config.yaml
win_length: 400
vocab_size: 32
encoder_activation: "gelu"
encoder_layer_scale_init: 0.01
encoder_moe: "top_k"
encoder_experts_per_token: 1
encoder_layers: 8
decoder_head_dim: 32
optimizer: "adamw"
lr: 0.0019
beta1: 0.8
Rows from block 3 of the audio encoder of a small encoder-decoder audio transcriber, named by matrix and row number. Rows with one number within an expert belong to one neuron, the router's apart. Each number is 50 + 10 x the weight over its row's rms, rounded and kept within 0 to 99. All counts start at 0.
After each expert's rows are labels from the 100 clips, of 14976, where the router gives the expert most weight on average: "responds to" is what is common among them. Only what is clearly more common there than usual is listed. The data: read English sentences (LibriTTS-R). In brackets: how many of the 100.
# router: router (encoder.blocks.3.mlp.router.weight, 32x256), inputs 128-255
# up: expert up (encoder.blocks.3.mlp.up, 32x128x256), inputs 128-255
# down: expert down (encoder.blocks.3.mlp.down, 32x256x128, transposed), outputs 128-255

# expert 24
router.24:60 44 51 38 40 70 51 52 57 56 55 56 52 40 54 60 45 51 53 43 53 53 45 41 54 66 51 64 60 56 71 57 42 55 49 61 56 57 48 63 60 46 61 59 67 58 53 56 56 33 60 69 46 73 55 49 50 37 53 61 36 44 51 57 44 69 28 53 57 68 46 39 51 50 56 58 65 58 61 48 46 53 57 50 55 65 48 57 51 54 51 56 58 61 54 41 35 66 49 41 55 51 29 34 55 57 34 70 56 62 49 46 50 40 61 45 67 30 60 31 54 41 55 56 59 47 45 58
up.0:57 32 45 35 37 41 35 26 52 65 60 40 37 45 28 61 48 47 57 43 53 44 52 37 51 49 38 52 54 49 50 46 44 42 50 48 50 43 50 48 64 60 44 61 41 42 55 55 31 35 60 53 38 43 33 48 57 45 64 32 58 41 57 47 47 53 50 35 41 56 34 62 55 49 54 51 45 52 47 50 37 31 35 41 42 44 59 41 40 43 51 68 40 40 53 57 55 54 48 49 59 45 57 37 49 54 51 63 53 53 36 59 68 33 51 51 53 57 48 49 53 56 30 46 43 45 58 68
down.0:63 65 61 42 61 35 58 63 52 67 58 41 49 50 46 45 32 71 44 53 59 50 34 55 55 33 62 56 50 54 62 25 34 49 31 44 41 61 60 48 31 46 53 67 75 58 43 22 50 38 60 41 62 34 61 55 54 69 53 59 51 61 58 55 39 41 55 47 41 36 58 58 40 62 39 43 23 49 36 58 53 45 56 52 60 47 54 61 41 34 44 55 48 46 33 69 57 60 51 42 42 56 50 43 40 45 40 45 65 53 49 60 38 42 52 51 50 55 41 49 52 46 37 58 49 47 54 49
up.1:57 24 42 52 29 51 48 64 51 56 46 42 46 53 41 49 62 48 48 71 46 42 51 25 48 35 61 70 58 40 62 60 64 52 49 50 50 53 27 52 44 66 54 47 44 37 50 55 54 35 34 33 45 56 38 54 56 65 48 62 34 49 56 62 57 56 53 39 45 56 45 59 31 48 41 57 57 33 38 43 53 46 44 49 38 54 44 46 50 54 43 62 61 40 54 56 57 68 52 59 49 25 59 44 75 46 60 64 28 53 31 35 46 46 36 48 34 42 42 49 52 38 59 43 36 49 55 62
down.1:36 58 51 45 55 46 68 40 59 53 55 51 54 68 61 44 60 47 61 53 46 73 45 49 60 57 51 44 46 64 64 50 38 66 47 49 41 28 58 54 44 35 45 61 53 44 62 52 57 47 36 41 42 30 48 53 35 73 36 69 67 54 47 50 46 48 35 57 21 37 67 62 51 65 54 42 58 59 32 36 68 43 46 49 47 49 34 55 52 37 61 53 30 47 41 41 50 59 62 51 50 59 55 40 54 55 46 50 57 57 49 32 40 45 63 64 37 49 51 36 56 47 54 48 47 44 57 57
responds to: voice: male (78)

# expert 7
router.7:48 22 72 65 49 56 52 41 49 62 68 71 51 67 41 55 54 35 38 42 50 56 48 48 51 38 54 42 54 50 50 36 50 44 49 58 52 56 39 44 47 68 34 47 55 65 44 42 47 37 72 49 31 34 37 56 48 45 42 37 41 54 55 34 35 44 54 47 48 40 42 42 55 51 58 50 36 51 56 67 60 46 37 36 47 41 72 48 32 50 54 51 60 51 33 41 51 46 54 47 29 50 46 27 52 50 44 48 53 73 45 44 65 51 38 36 44 50 40 59 46 47 50 52 43 47 53 58
up.0:49 41 57 44 42 56 36 60 64 48 55 61 31 40 46 51 41 57 47 62 53 49 49 56 49 57 45 35 53 46 31 50 47 55 37 41 58 45 55 35 50 50 30 53 47 56 30 61 56 31 44 57 43 59 64 55 55 53 60 39 36 58 61 51 48 64 41 60 37 46 44 53 50 54 53 55 56 38 55 46 68 61 43 65 51 38 45 36 46 54 34 57 55 69 42 73 43 56 50 56 52 56 46 72 58 59 64 53 54 52 61 33 49 46 46 66 46 43 54 52 54 48 60 42 51 66 43 45
down.0:53 63 59 67 46 64 40 69 38 52 55 54 47 37 56 62 55 57 32 54 42 48 59 51 54 54 69 55 46 51 63 38 58 38 62 59 60 45 52 55 53 83 52 37 57 54 49 46 45 55 54 42 61 51 39 36 44 47 41 74 61 63 53 52 51 47 57 51 37 42 55 40 52 39 54 45 30 52 53 44 48 67 49 50 45 63 43 51 54 41 61 46 51 75 51 47 31 37 43 36 49 46 57 56 45 49 49 46 46 55 49 47 41 38 42 50 60 58 47 52 41 59 68 46 45 29 60 47
up.1:39 57 38 41 42 38 51 17 48 69 45 46 56 45 42 76 43 56 56 28 58 60 40 34 49 42 63 59 62 65 42 48 40 36 51 53 56 52 59 41 48 45 54 52 37 51 34 44 49 43 54 37 66 58 47 48 54 79 62 51 51 41 59 62 61 43 42 57 45 44 57 53 58 49 64 59 45 41 42 39 35 45 40 58 41 41 49 62 31 52 70 58 57 52 50 68 38 53 44 57 52 46 51 45 51 39 37 58 52 50 43 60 32 56 42 49 65 48 51 46 51 63 55 49 59 49 36 48
down.1:62 51 40 70 59 48 51 64 37 56 34 74 54 48 61 58 51 47 44 69 57 73 49 61 49 50 51 44 60 55 53 35 45 63 35 68 49 61 68 59 51 57 58 53 39 46 57 48 55 45 51 59 66 47 47 40 50 33 48 73 73 67 57 38 42 50 59 56 31 37 53 52 56 34 44 63 67 44 62 54 56 45 52 41 43 62 48 35 52 37 52 62 45 61 46 47 56 32 57 56 54 53 53 43 45 53 48 52 65 59 49 35 28 47 46 40 46 45 33 47 56 50 57 42 43 49 54 37
responds to: voice: female (94)

# expert 11
router.11:59 44 54 63 60 43 65 36 50 45 37 31 43 51 49 41 43 35 66 49 49 39 51 56 48 41 58 46 50 43 53 32 54 59 46 44 48 43 65 40 53 44 43 73 57 41 44 47 59 42 43 38 37 35 42 45 60 47 67 56 32 31 50 61 37 39 56 50 41 39 67 40 44 53 50 73 48 62 40 43 42 55 46 52 45 37 52 38 43 49 40 33 52 53 37 48 38 54 45 17 72 35 34 71 47 46 52 44 33 40 46 55 43 56 33 61 57 56 52 53 38 53 37 41 35 47 67 40
up.0:48 43 42 38 49 56 37 66 47 61 63 70 61 30 48 32 53 43 39 46 57 53 51 51 59 69 41 63 62 48 44 48 32 55 54 36 53 63 58 49 47 48 61 40 32 57 49 42 45 75 63 60 40 73 58 54 41 61 37 31 51 66 37 43 55 42 54 47 59 64 57 43 40 39 37 36 49 48 43 42 42 61 53 50 58 51 57 40 72 51 55 45 40 60 58 56 43 49 62 71 45 47 39 37 51 32 54 59 49 64 46 44 41 46 40 49 44 56 40 66 50 45 50 43 60 58 31 68
down.0:63 59 58 37 46 46 60 60 47 66 55 59 43 46 46 58 36 47 54 50 48 64 62 44 42 70 63 57 39 31 54 33 46 48 49 54 49 48 59 48 46 44 52 39 48 52 50 53 59 52 50 58 47 47 72 52 40 63 68 54 56 58 60 59 57 38 59 56 57 45 39 35 45 52 39 58 34 49 53 61 50 43 34 39 34 58 42 64 49 46 65 49 56 54 54 40 53 30 43 55 35 60 41 50 45 55 52 65 52 57 41 64 60 31 48 40 38 55 66 59 36 52 48 63 79 58 48 60
up.1:66 58 55 57 54 52 48 50 32 22 59 68 38 46 51 56 38 52 54 55 57 52 54 78 61 50 48 40 53 51 53 34 56 56 52 51 60 49 51 49 39 49 52 41 38 30 56 44 47 66 45 68 48 51 62 48 35 42 51 57 52 69 55 49 68 53 62 52 55 46 51 42 44 48 48 31 52 57 35 56 50 43 47 60 48 59 36 44 44 65 51 65 74 46 62 41 44 58 48 49 45 83 48 59 43 63 43 54 41 48 59 44 51 48 47 50 49 37 53 47 61 55 46 36 51 51 45 28
down.1:63 49 42 42 51 57 48 53 56 48 66 54 50 68 61 55 46 38 42 43 39 50 58 59 31 35 50 40 39 39 59 42 54 38 56 46 58 58 55 39 46 43 52 56 53 52 53 63 67 56 38 61 50 52 64 57 49 52 47 49 48 51 58 58 45 45 51 52 45 49 50 29 44 50 34 64 53 48 56 59 40 59 50 58 58 55 59 47 54 46 33 57 74 29 49 52 49 55 45 59 52 60 38 67 49 35 47 30 44 58 37 43 53 46 35 41 44 53 62 62 51 38 58 35 47 58 42 53
responds to: the word "he" (58); the word "his" (34)

# expert 14
router.14:45 48 37 57 31 58 47 33 47 37 61 51 58 48 44 48 45 44 49 30 49 46 48 67 46 37 47 54 52 57 55 43 51 30 60 67 50 56 50 50 55 27 45 44 36 54 51 41 43 57 40 43 39 38 50 49 51 59 43 34 45 40 43 36 50 35 71 51 26 50 48 53 47 52 44 57 54 61 59 58 46 36 45 32 43 31 47 29 53 48 36 34 34 36 47 55 56 50 51 53 47 54 63 55 59 50 56 33 52 57 45 61 69 50 40 56 57 65 51 41 53 50 40 66 35 55 38 45
up.0:46 42 36 40 45 53 43 51 42 45 68 64 30 37 68 49 33 50 37 26 51 40 59 45 31 52 38 40 69 54 62 50 46 58 64 58 51 60 37 44 46 46 63 56 48 52 44 41 61 38 68 37 25 56 35 41 57 53 68 47 34 53 57 43 45 44 62 55 46 53 56 34 42 55 39 47 62 49 36 39 52 32 52 61 37 37 28 38 56 53 46 51 55 53 42 36 59 37 45 44 43 48 57 51 60 63 51 53 58 48 42 55 50 52 54 40 34 48 44 57 73 35 47 54 48 55 39 43
down.0:55 40 47 36 40 50 52 45 53 55 24 45 46 45 37 67 38 40 49 49 41 53 48 48 48 41 60 67 53 44 48 71 52 35 38 39 65 43 20 59 72 44 49 43 72 64 41 45 47 54 21 54 51 44 48 50 45 36 49 75 52 58 41 48 62 64 53 53 51 56 49 45 53 43 36 45 54 61 45 56 43 45 32 51 47 53 55 43 47 50 50 48 59 47 52 54 53 38 50 61 58 62 61 36 47 68 51 55 50 53 49 69 62 33 58 47 57 61 41 49 53 68 51 44 64 49 59 59
up.1:54 41 38 34 43 50 53 39 58 50 48 50 59 38 72 52 39 51 54 39 56 49 55 48 51 46 48 65 69 35 32 52 33 55 63 41 54 47 35 59 32 59 47 52 49 72 46 33 53 42 61 41 37 54 40 61 56 44 71 53 42 39 63 50 48 43 49 71 56 41 44 33 37 52 51 53 66 54 50 39 53 42 46 64 49 49 38 44 57 64 34 61 62 52 24 45 46 61 51 34 14 52 53 62 54 49 57 68 50 31 44 49 53 63 65 32 41 34 46 56 72 50 64 50 68 70 43 37
down.1:65 35 47 41 59 49 43 46 33 36 37 39 56 49 53 50 46 76 46 43 60 50 56 60 52 37 56 34 38 55 47 55 63 57 44 48 38 63 37 59 40 52 62 47 53 57 26 60 47 49 48 60 49 55 47 43 66 74 60 40 45 48 56 46 45 58 62 50 55 54 54 46 56 55 58 43 44 49 52 55 56 47 47 66 42 49 44 48 62 48 48 52 33 22 61 49 41 30 52 45 65 52 57 59 52 56 42 57 23 46 40 70 61 54 68 31 54 58 33 57 44 62 41 61 20 64 35 79
responds to: voice: male (80)

# expert 0
router.0:48 63 37 51 47 40 61 65 32 41 48 64 46 54 51 58 55 61 67 58 47 60 53 53 46 27 47 50 42 22 47 53 37 35 42 61 51 49 62 56 43 47 32 42 48 50 48 42 47 48 34 65 60 51 47 58 52 38 46 51 37 50 45 50 50 46 58 53 45 33 49 39 43 50 43 43 53 51 56 53 51 39 58 28 51 54 41 33 49 52 49 19 53 45 43 27 42 41 52 44 41 51 39 47 43 40 33 56 55 55 61 34 14 64 44 60 51 46 58 50 52 47 58 50 41 35 60 26
up.0:57 42 31 72 45 49 52 52 50 52 52 36 60 39 45 52 37 46 58 58 58 44 38 59 46 45 47 47 49 47 52 60 45 43 26 63 54 44 32 39 62 54 62 59 52 71 41 45 55 54 29 56 49 48 59 58 42 54 49 27 49 55 45 53 56 63 55 45 41 50 55 34 67 56 69 38 43 35 51 53 56 52 38 34 51 25 46 58 41 47 56 27 27 39 44 61 60 72 65 46 60 30 31 36 45 49 58 49 41 60 42 49 43 47 44 43 56 39 52 44 57 76 34 70 43 44 55 48
down.0:63 45 58 55 50 58 43 51 60 54 50 60 65 45 48 42 39 54 43 64 54 30 36 59 35 62 58 45 50 48 52 52 64 39 41 40 43 34 53 28 76 55 60 52 48 46 41 30 48 48 46 54 50 60 41 57 54 31 41 48 52 55 42 40 29 46 57 43 55 52 45 65 69 56 60 52 56 39 53 44 57 55 54 64 40 42 64 55 49 58 47 37 58 48 43 42 69 54 64 39 58 31 44 63 48 52 61 42 46 56 52 62 47 60 70 49 52 40 66 59 44 53 36 59 50 37 45 52
up.1:63 59 64 23 45 51 49 55 47 49 61 50 36 44 47 33 51 66 41 38 42 33 52 59 45 51 45 46 41 47 39 35 66 31 57 39 50 51 44 34 49 52 31 59 53 35 43 62 41 45 54 58 43 36 47 52 51 42 42 47 29 52 54 70 61 47 60 58 49 62 49 37 63 40 63 39 48 59 36 59 39 54 51 64 59 47 54 59 36 53 50 57 49 40 51 39 56 59 52 65 50 49 45 46 51 31 49 58 59 62 61 76 58 42 37 60 54 59 52 51 58 68 49 44 52 47 26 45
down.1:45 42 51 55 35 44 31 42 51 58 53 49 31 54 45 44 68 40 42 44 66 44 42 57 51 46 48 55 54 66 44 50 65 53 58 45 49 50 54 43 55 50 30 82 45 41 46 56 50 50 56 54 57 58 55 67 47 69 63 56 47 50 37 34 54 50 63 57 52 53 46 57 51 51 34 56 42 58 57 52 54 50 36 47 44 29 55 49 45 55 38 44 39 53 51 34 46 63 62 60 66 57 53 39 59 57 41 51 72 42 44 40 54 40 44 66 61 50 50 49 59 52 46 40 40 55 32 48
responds to: the word "you" (33)

# expert 5
router.5:50 38 51 21 31 44 51 43 42 38 41 54 44 41 48 44 57 63 44 28 47 40 58 35 46 65 35 64 46 73 50 53 61 41 55 40 48 57 52 59 46 60 48 57 55 50 56 61 53 57 40 36 48 44 43 64 50 38 55 50 52 48 54 36 33 53 57 37 63 54 37 41 54 50 48 48 42 55 38 58 35 58 66 40 54 38 62 45 60 47 40 62 31 44 43 33 45 44 45 50 51 55 66 58 41 43 71 56 48 43 40 42 47 36 38 44 57 48 39 51 55 30 39 39 40 50 52 44
up.0:60 49 62 51 38 59 54 49 47 37 48 64 33 55 60 55 42 34 63 67 54 43 39 45 50 34 67 53 46 31 63 48 43 58 41 62 54 38 52 48 38 39 60 50 55 45 56 54 61 32 38 36 37 43 44 46 36 62 53 63 37 39 47 49 50 41 42 40 38 29 40 57 47 55 51 60 49 52 39 61 55 50 41 23 52 63 29 33 55 52 52 56 46 52 33 41 39 59 46 51 52 62 63 44 44 53 46 49 50 36 49 39 51 61 65 48 43 43 46 54 64 47 55 38 33 50 56 39
down.0:56 71 56 81 32 43 71 55 59 59 38 51 55 46 34 53 63 49 43 54 45 61 44 48 49 59 74 41 67 55 49 49 54 43 61 63 54 48 54 50 49 57 43 63 59 63 58 51 47 51 58 65 56 35 38 49 50 42 49 63 62 61 39 50 51 30 53 52 48 30 40 40 37 45 34 48 64 46 59 64 44 34 47 52 52 64 37 55 51 42 52 47 61 56 48 41 42 54 51 22 45 61 53 43 49 51 41 34 39 55 61 56 59 47 44 48 52 44 39 54 51 50 66 59 49 54 65 54
up.1:38 48 54 49 46 54 41 52 54 44 46 55 33 57 76 37 33 46 51 51 46 37 44 60 33 26 37 41 49 42 47 38 55 50 49 51 51 41 65 45 54 30 49 42 37 39 53 33 38 48 40 28 53 64 68 55 50 53 55 44 54 44 60 47 54 52 58 50 40 64 57 72 64 45 62 60 48 58 56 42 52 65 54 53 51 30 52 49 43 54 55 43 47 57 55 57 58 74 55 54 51 48 60 67 56 39 46 56 41 45 65 40 52 46 60 48 46 59 57 43 29 48 38 42 42 49 33 57
down.1:61 51 50 45 41 41 65 43 62 71 48 53 45 73 45 55 29 43 78 45 57 47 46 47 53 38 51 68 61 53 35 60 49 55 56 66 46 56 42 71 52 32 41 81 31 38 41 46 47 53 46 43 49 48 58 55 53 33 49 52 54 50 61 43 47 36 66 51 38 58 49 35 46 54 54 51 44 57 54 76 46 51 49 62 41 47 46 57 36 53 47 42 49 43 41 42 36 46 36 38 67 66 54 42 40 43 48 59 34 47 36 62 59 59 51 54 63 59 52 23 46 53 44 45 52 51 51 59
responds to: voice: male (98)

# expert 13
router.13:50 60 40 60 39 57 41 51 50 54 30 41 35 38 67 48 43 51 49 36 51 54 35 57 41 52 51 45 50 30 47 49 46 34 55 52 51 30 33 38 60 58 34 40 35 66 55 60 45 63 39 57 54 43 58 44 42 44 49 55 68 38 43 40 55 70 64 59 30 43 56 36 41 44 47 41 63 37 51 49 43 48 49 39 41 54 43 61 40 50 70 48 43 48 50 34 53 50 46 40 43 48 51 52 51 47 31 49 39 37 44 48 35 69 48 40 43 45 51 49 54 44 40 42 41 39 61 50
up.0:39 49 62 34 50 57 38 35 40 40 52 50 29 52 30 61 45 46 31 42 56 51 55 49 66 26 54 32 55 40 49 29 52 31 47 56 55 68 61 47 29 36 39 51 39 48 36 55 45 47 56 41 51 58 50 67 55 63 66 59 60 55 49 52 41 50 46 58 45 54 57 62 47 44 55 47 24 51 72 47 60 44 62 70 42 14 44 54 44 57 53 56 54 46 48 66 66 41 48 61 53 60 39 50 54 32 50 47 49 54 52 51 52 49 62 45 57 57 48 60 67 42 59 59 46 61 41 50
down.0:52 64 62 58 47 50 54 53 43 45 62 42 57 44 16 50 39 57 51 49 54 46 46 49 52 38 61 27 45 46 38 53 52 57 48 50 50 74 57 29 44 52 39 60 38 50 54 57 60 48 68 33 45 31 57 60 46 55 51 39 56 36 60 57 49 37 52 54 52 37 47 48 49 57 67 51 53 45 33 71 53 56 52 51 60 56 61 57 39 49 76 42 49 37 57 61 67 64 48 42 72 51 47 43 50 37 46 52 25 67 52 51 43 65 54 41 54 58 26 55 51 68 40 52 46 46 73 33
up.1:34 45 53 48 56 52 56 34 56 59 25 50 54 63 51 66 61 71 58 57 61 57 47 47 58 46 53 43 42 59 46 56 61 55 37 43 62 45 56 52 34 48 52 64 61 60 37 52 53 53 50 62 49 55 44 60 69 45 41 47 48 54 39 61 36 44 58 48 54 52 43 70 36 64 69 47 33 52 39 36 24 65 48 39 51 58 49 54 50 63 50 34 54 42 46 51 65 62 61 52 69 44 34 51 64 49 53 54 31 57 50 51 68 35 67 49 49 50 48 60 56 75 47 63 46 65 53 56
down.1:49 36 59 55 59 47 70 44 44 45 71 34 53 54 60 54 50 43 75 34 57 67 47 59 42 54 52 74 55 48 36 42 44 66 37 56 53 53 45 55 52 42 49 64 63 35 64 61 36 49 58 32 29 46 44 63 47 48 48 49 40 53 52 62 56 56 54 40 44 61 36 49 40 53 81 61 31 38 39 36 34 49 55 56 45 45 70 58 41 52 59 61 37 66 41 57 32 26 44 54 57 47 49 41 58 56 46 48 40 46 35 70 43 29 59 47 44 35 55 41 64 52 44 51 50 44 56 61
responds to: voice: male (91)

# expert 22
router.22:47 39 49 52 33 39 54 43 57 57 53 47 57 42 50 61 73 49 43 39 56 63 68 58 67 44 27 35 49 78 57 65 56 36 47 48 52 53 48 64 46 53 54 40 70 35 50 49 54 51 45 54 61 39 49 77 32 64 59 49 50 49 51 48 38 49 50 65 60 22 48 36 53 55 56 46 47 71 41 46 56 63 76 49 63 35 45 58 38 53 49 37 48 51 43 53 39 47 46 36 51 38 37 52 57 67 48 54 50 63 71 56 57 44 50 46 68 44 57 61 52 61 66 70 47 35 57 51
up.11:56 50 50 53 59 55 69 53 63 31 12 50 44 62 43 53 49 51 54 32 45 35 40 61 57 37 27 48 44 56 36 46 35 35 44 42 49 49 44 44 59 49 20 49 42 55 46 41 29 56 52 61 42 59 54 47 23 54 42 58 55 52 50 48 50 51 64 61 49 34 54 67 53 54 51 48 46 48 56 39 32 45 56 46 50 51 51 47 44 54 53 44 61 48 37 47 55 72 46 31 47 46 58 48 58 45 39 41 46 42 52 51 48 51 66 52 53 45 45 61 47 49 44 46 51 57 47 69
down.11:51 54 71 41 57 45 47 55 47 45 44 57 58 60 51 52 42 43 40 55 19 50 59 49 44 54 59 36 48 51 50 47 59 59 54 39 54 55 63 56 54 66 55 22 48 45 45 46 75 56 54 45 59 43 57 61 45 56 61 48 57 53 51 47 61 57 45 55 39 50 54 58 52 54 44 47 57 56 74 60 55 49 52 45 51 51 59 63 35 42 60 60 32 65 46 62 37 49 36 59 38 55 62 48 56 57 64 52 42 57 38 47 54 63 63 54 37 64 64 40 53 43 55 32 55 55 39 34
up.12:53 38 43 37 40 38 46 36 45 44 69 50 47 48 57 50 47 49 36 47 54 32 52 77 48 51 39 49 48 47 61 43 60 35 35 41 54 48 42 55 42 41 54 57 54 50 47 31 47 41 68 65 54 60 44 40 65 47 41 43 54 49 47 38 62 33 62 57 52 42 43 43 47 45 29 37 49 57 49 48 68 51 48 64 68 58 45 58 70 50 35 47 72 54 32 57 52 54 43 46 65 63 63 37 45 52 57 54 51 54 45 43 61 64 67 52 57 38 30 40 61 61 50 51 51 37 57 55
down.12:56 50 65 43 58 50 53 51 47 62 48 54 47 40 42 60 50 40 55 50 55 41 47 45 48 72 42 57 52 49 32 58 45 50 54 48 40 68 33 61 50 43 49 51 72 47 55 39 44 50 59 55 63 51 44 60 53 54 62 34 30 46 57 31 68 48 65 49 37 37 58 51 61 55 46 26 55 47 34 51 61 44 50 44 54 59 40 47 35 53 53 46 51 25 57 56 42 46 65 67 46 62 62 57 41 34 37 53 62 45 44 49 24 50 32 52 70 48 46 41 47 38 53 39 41 47 40 53
responds to: voice: male (92)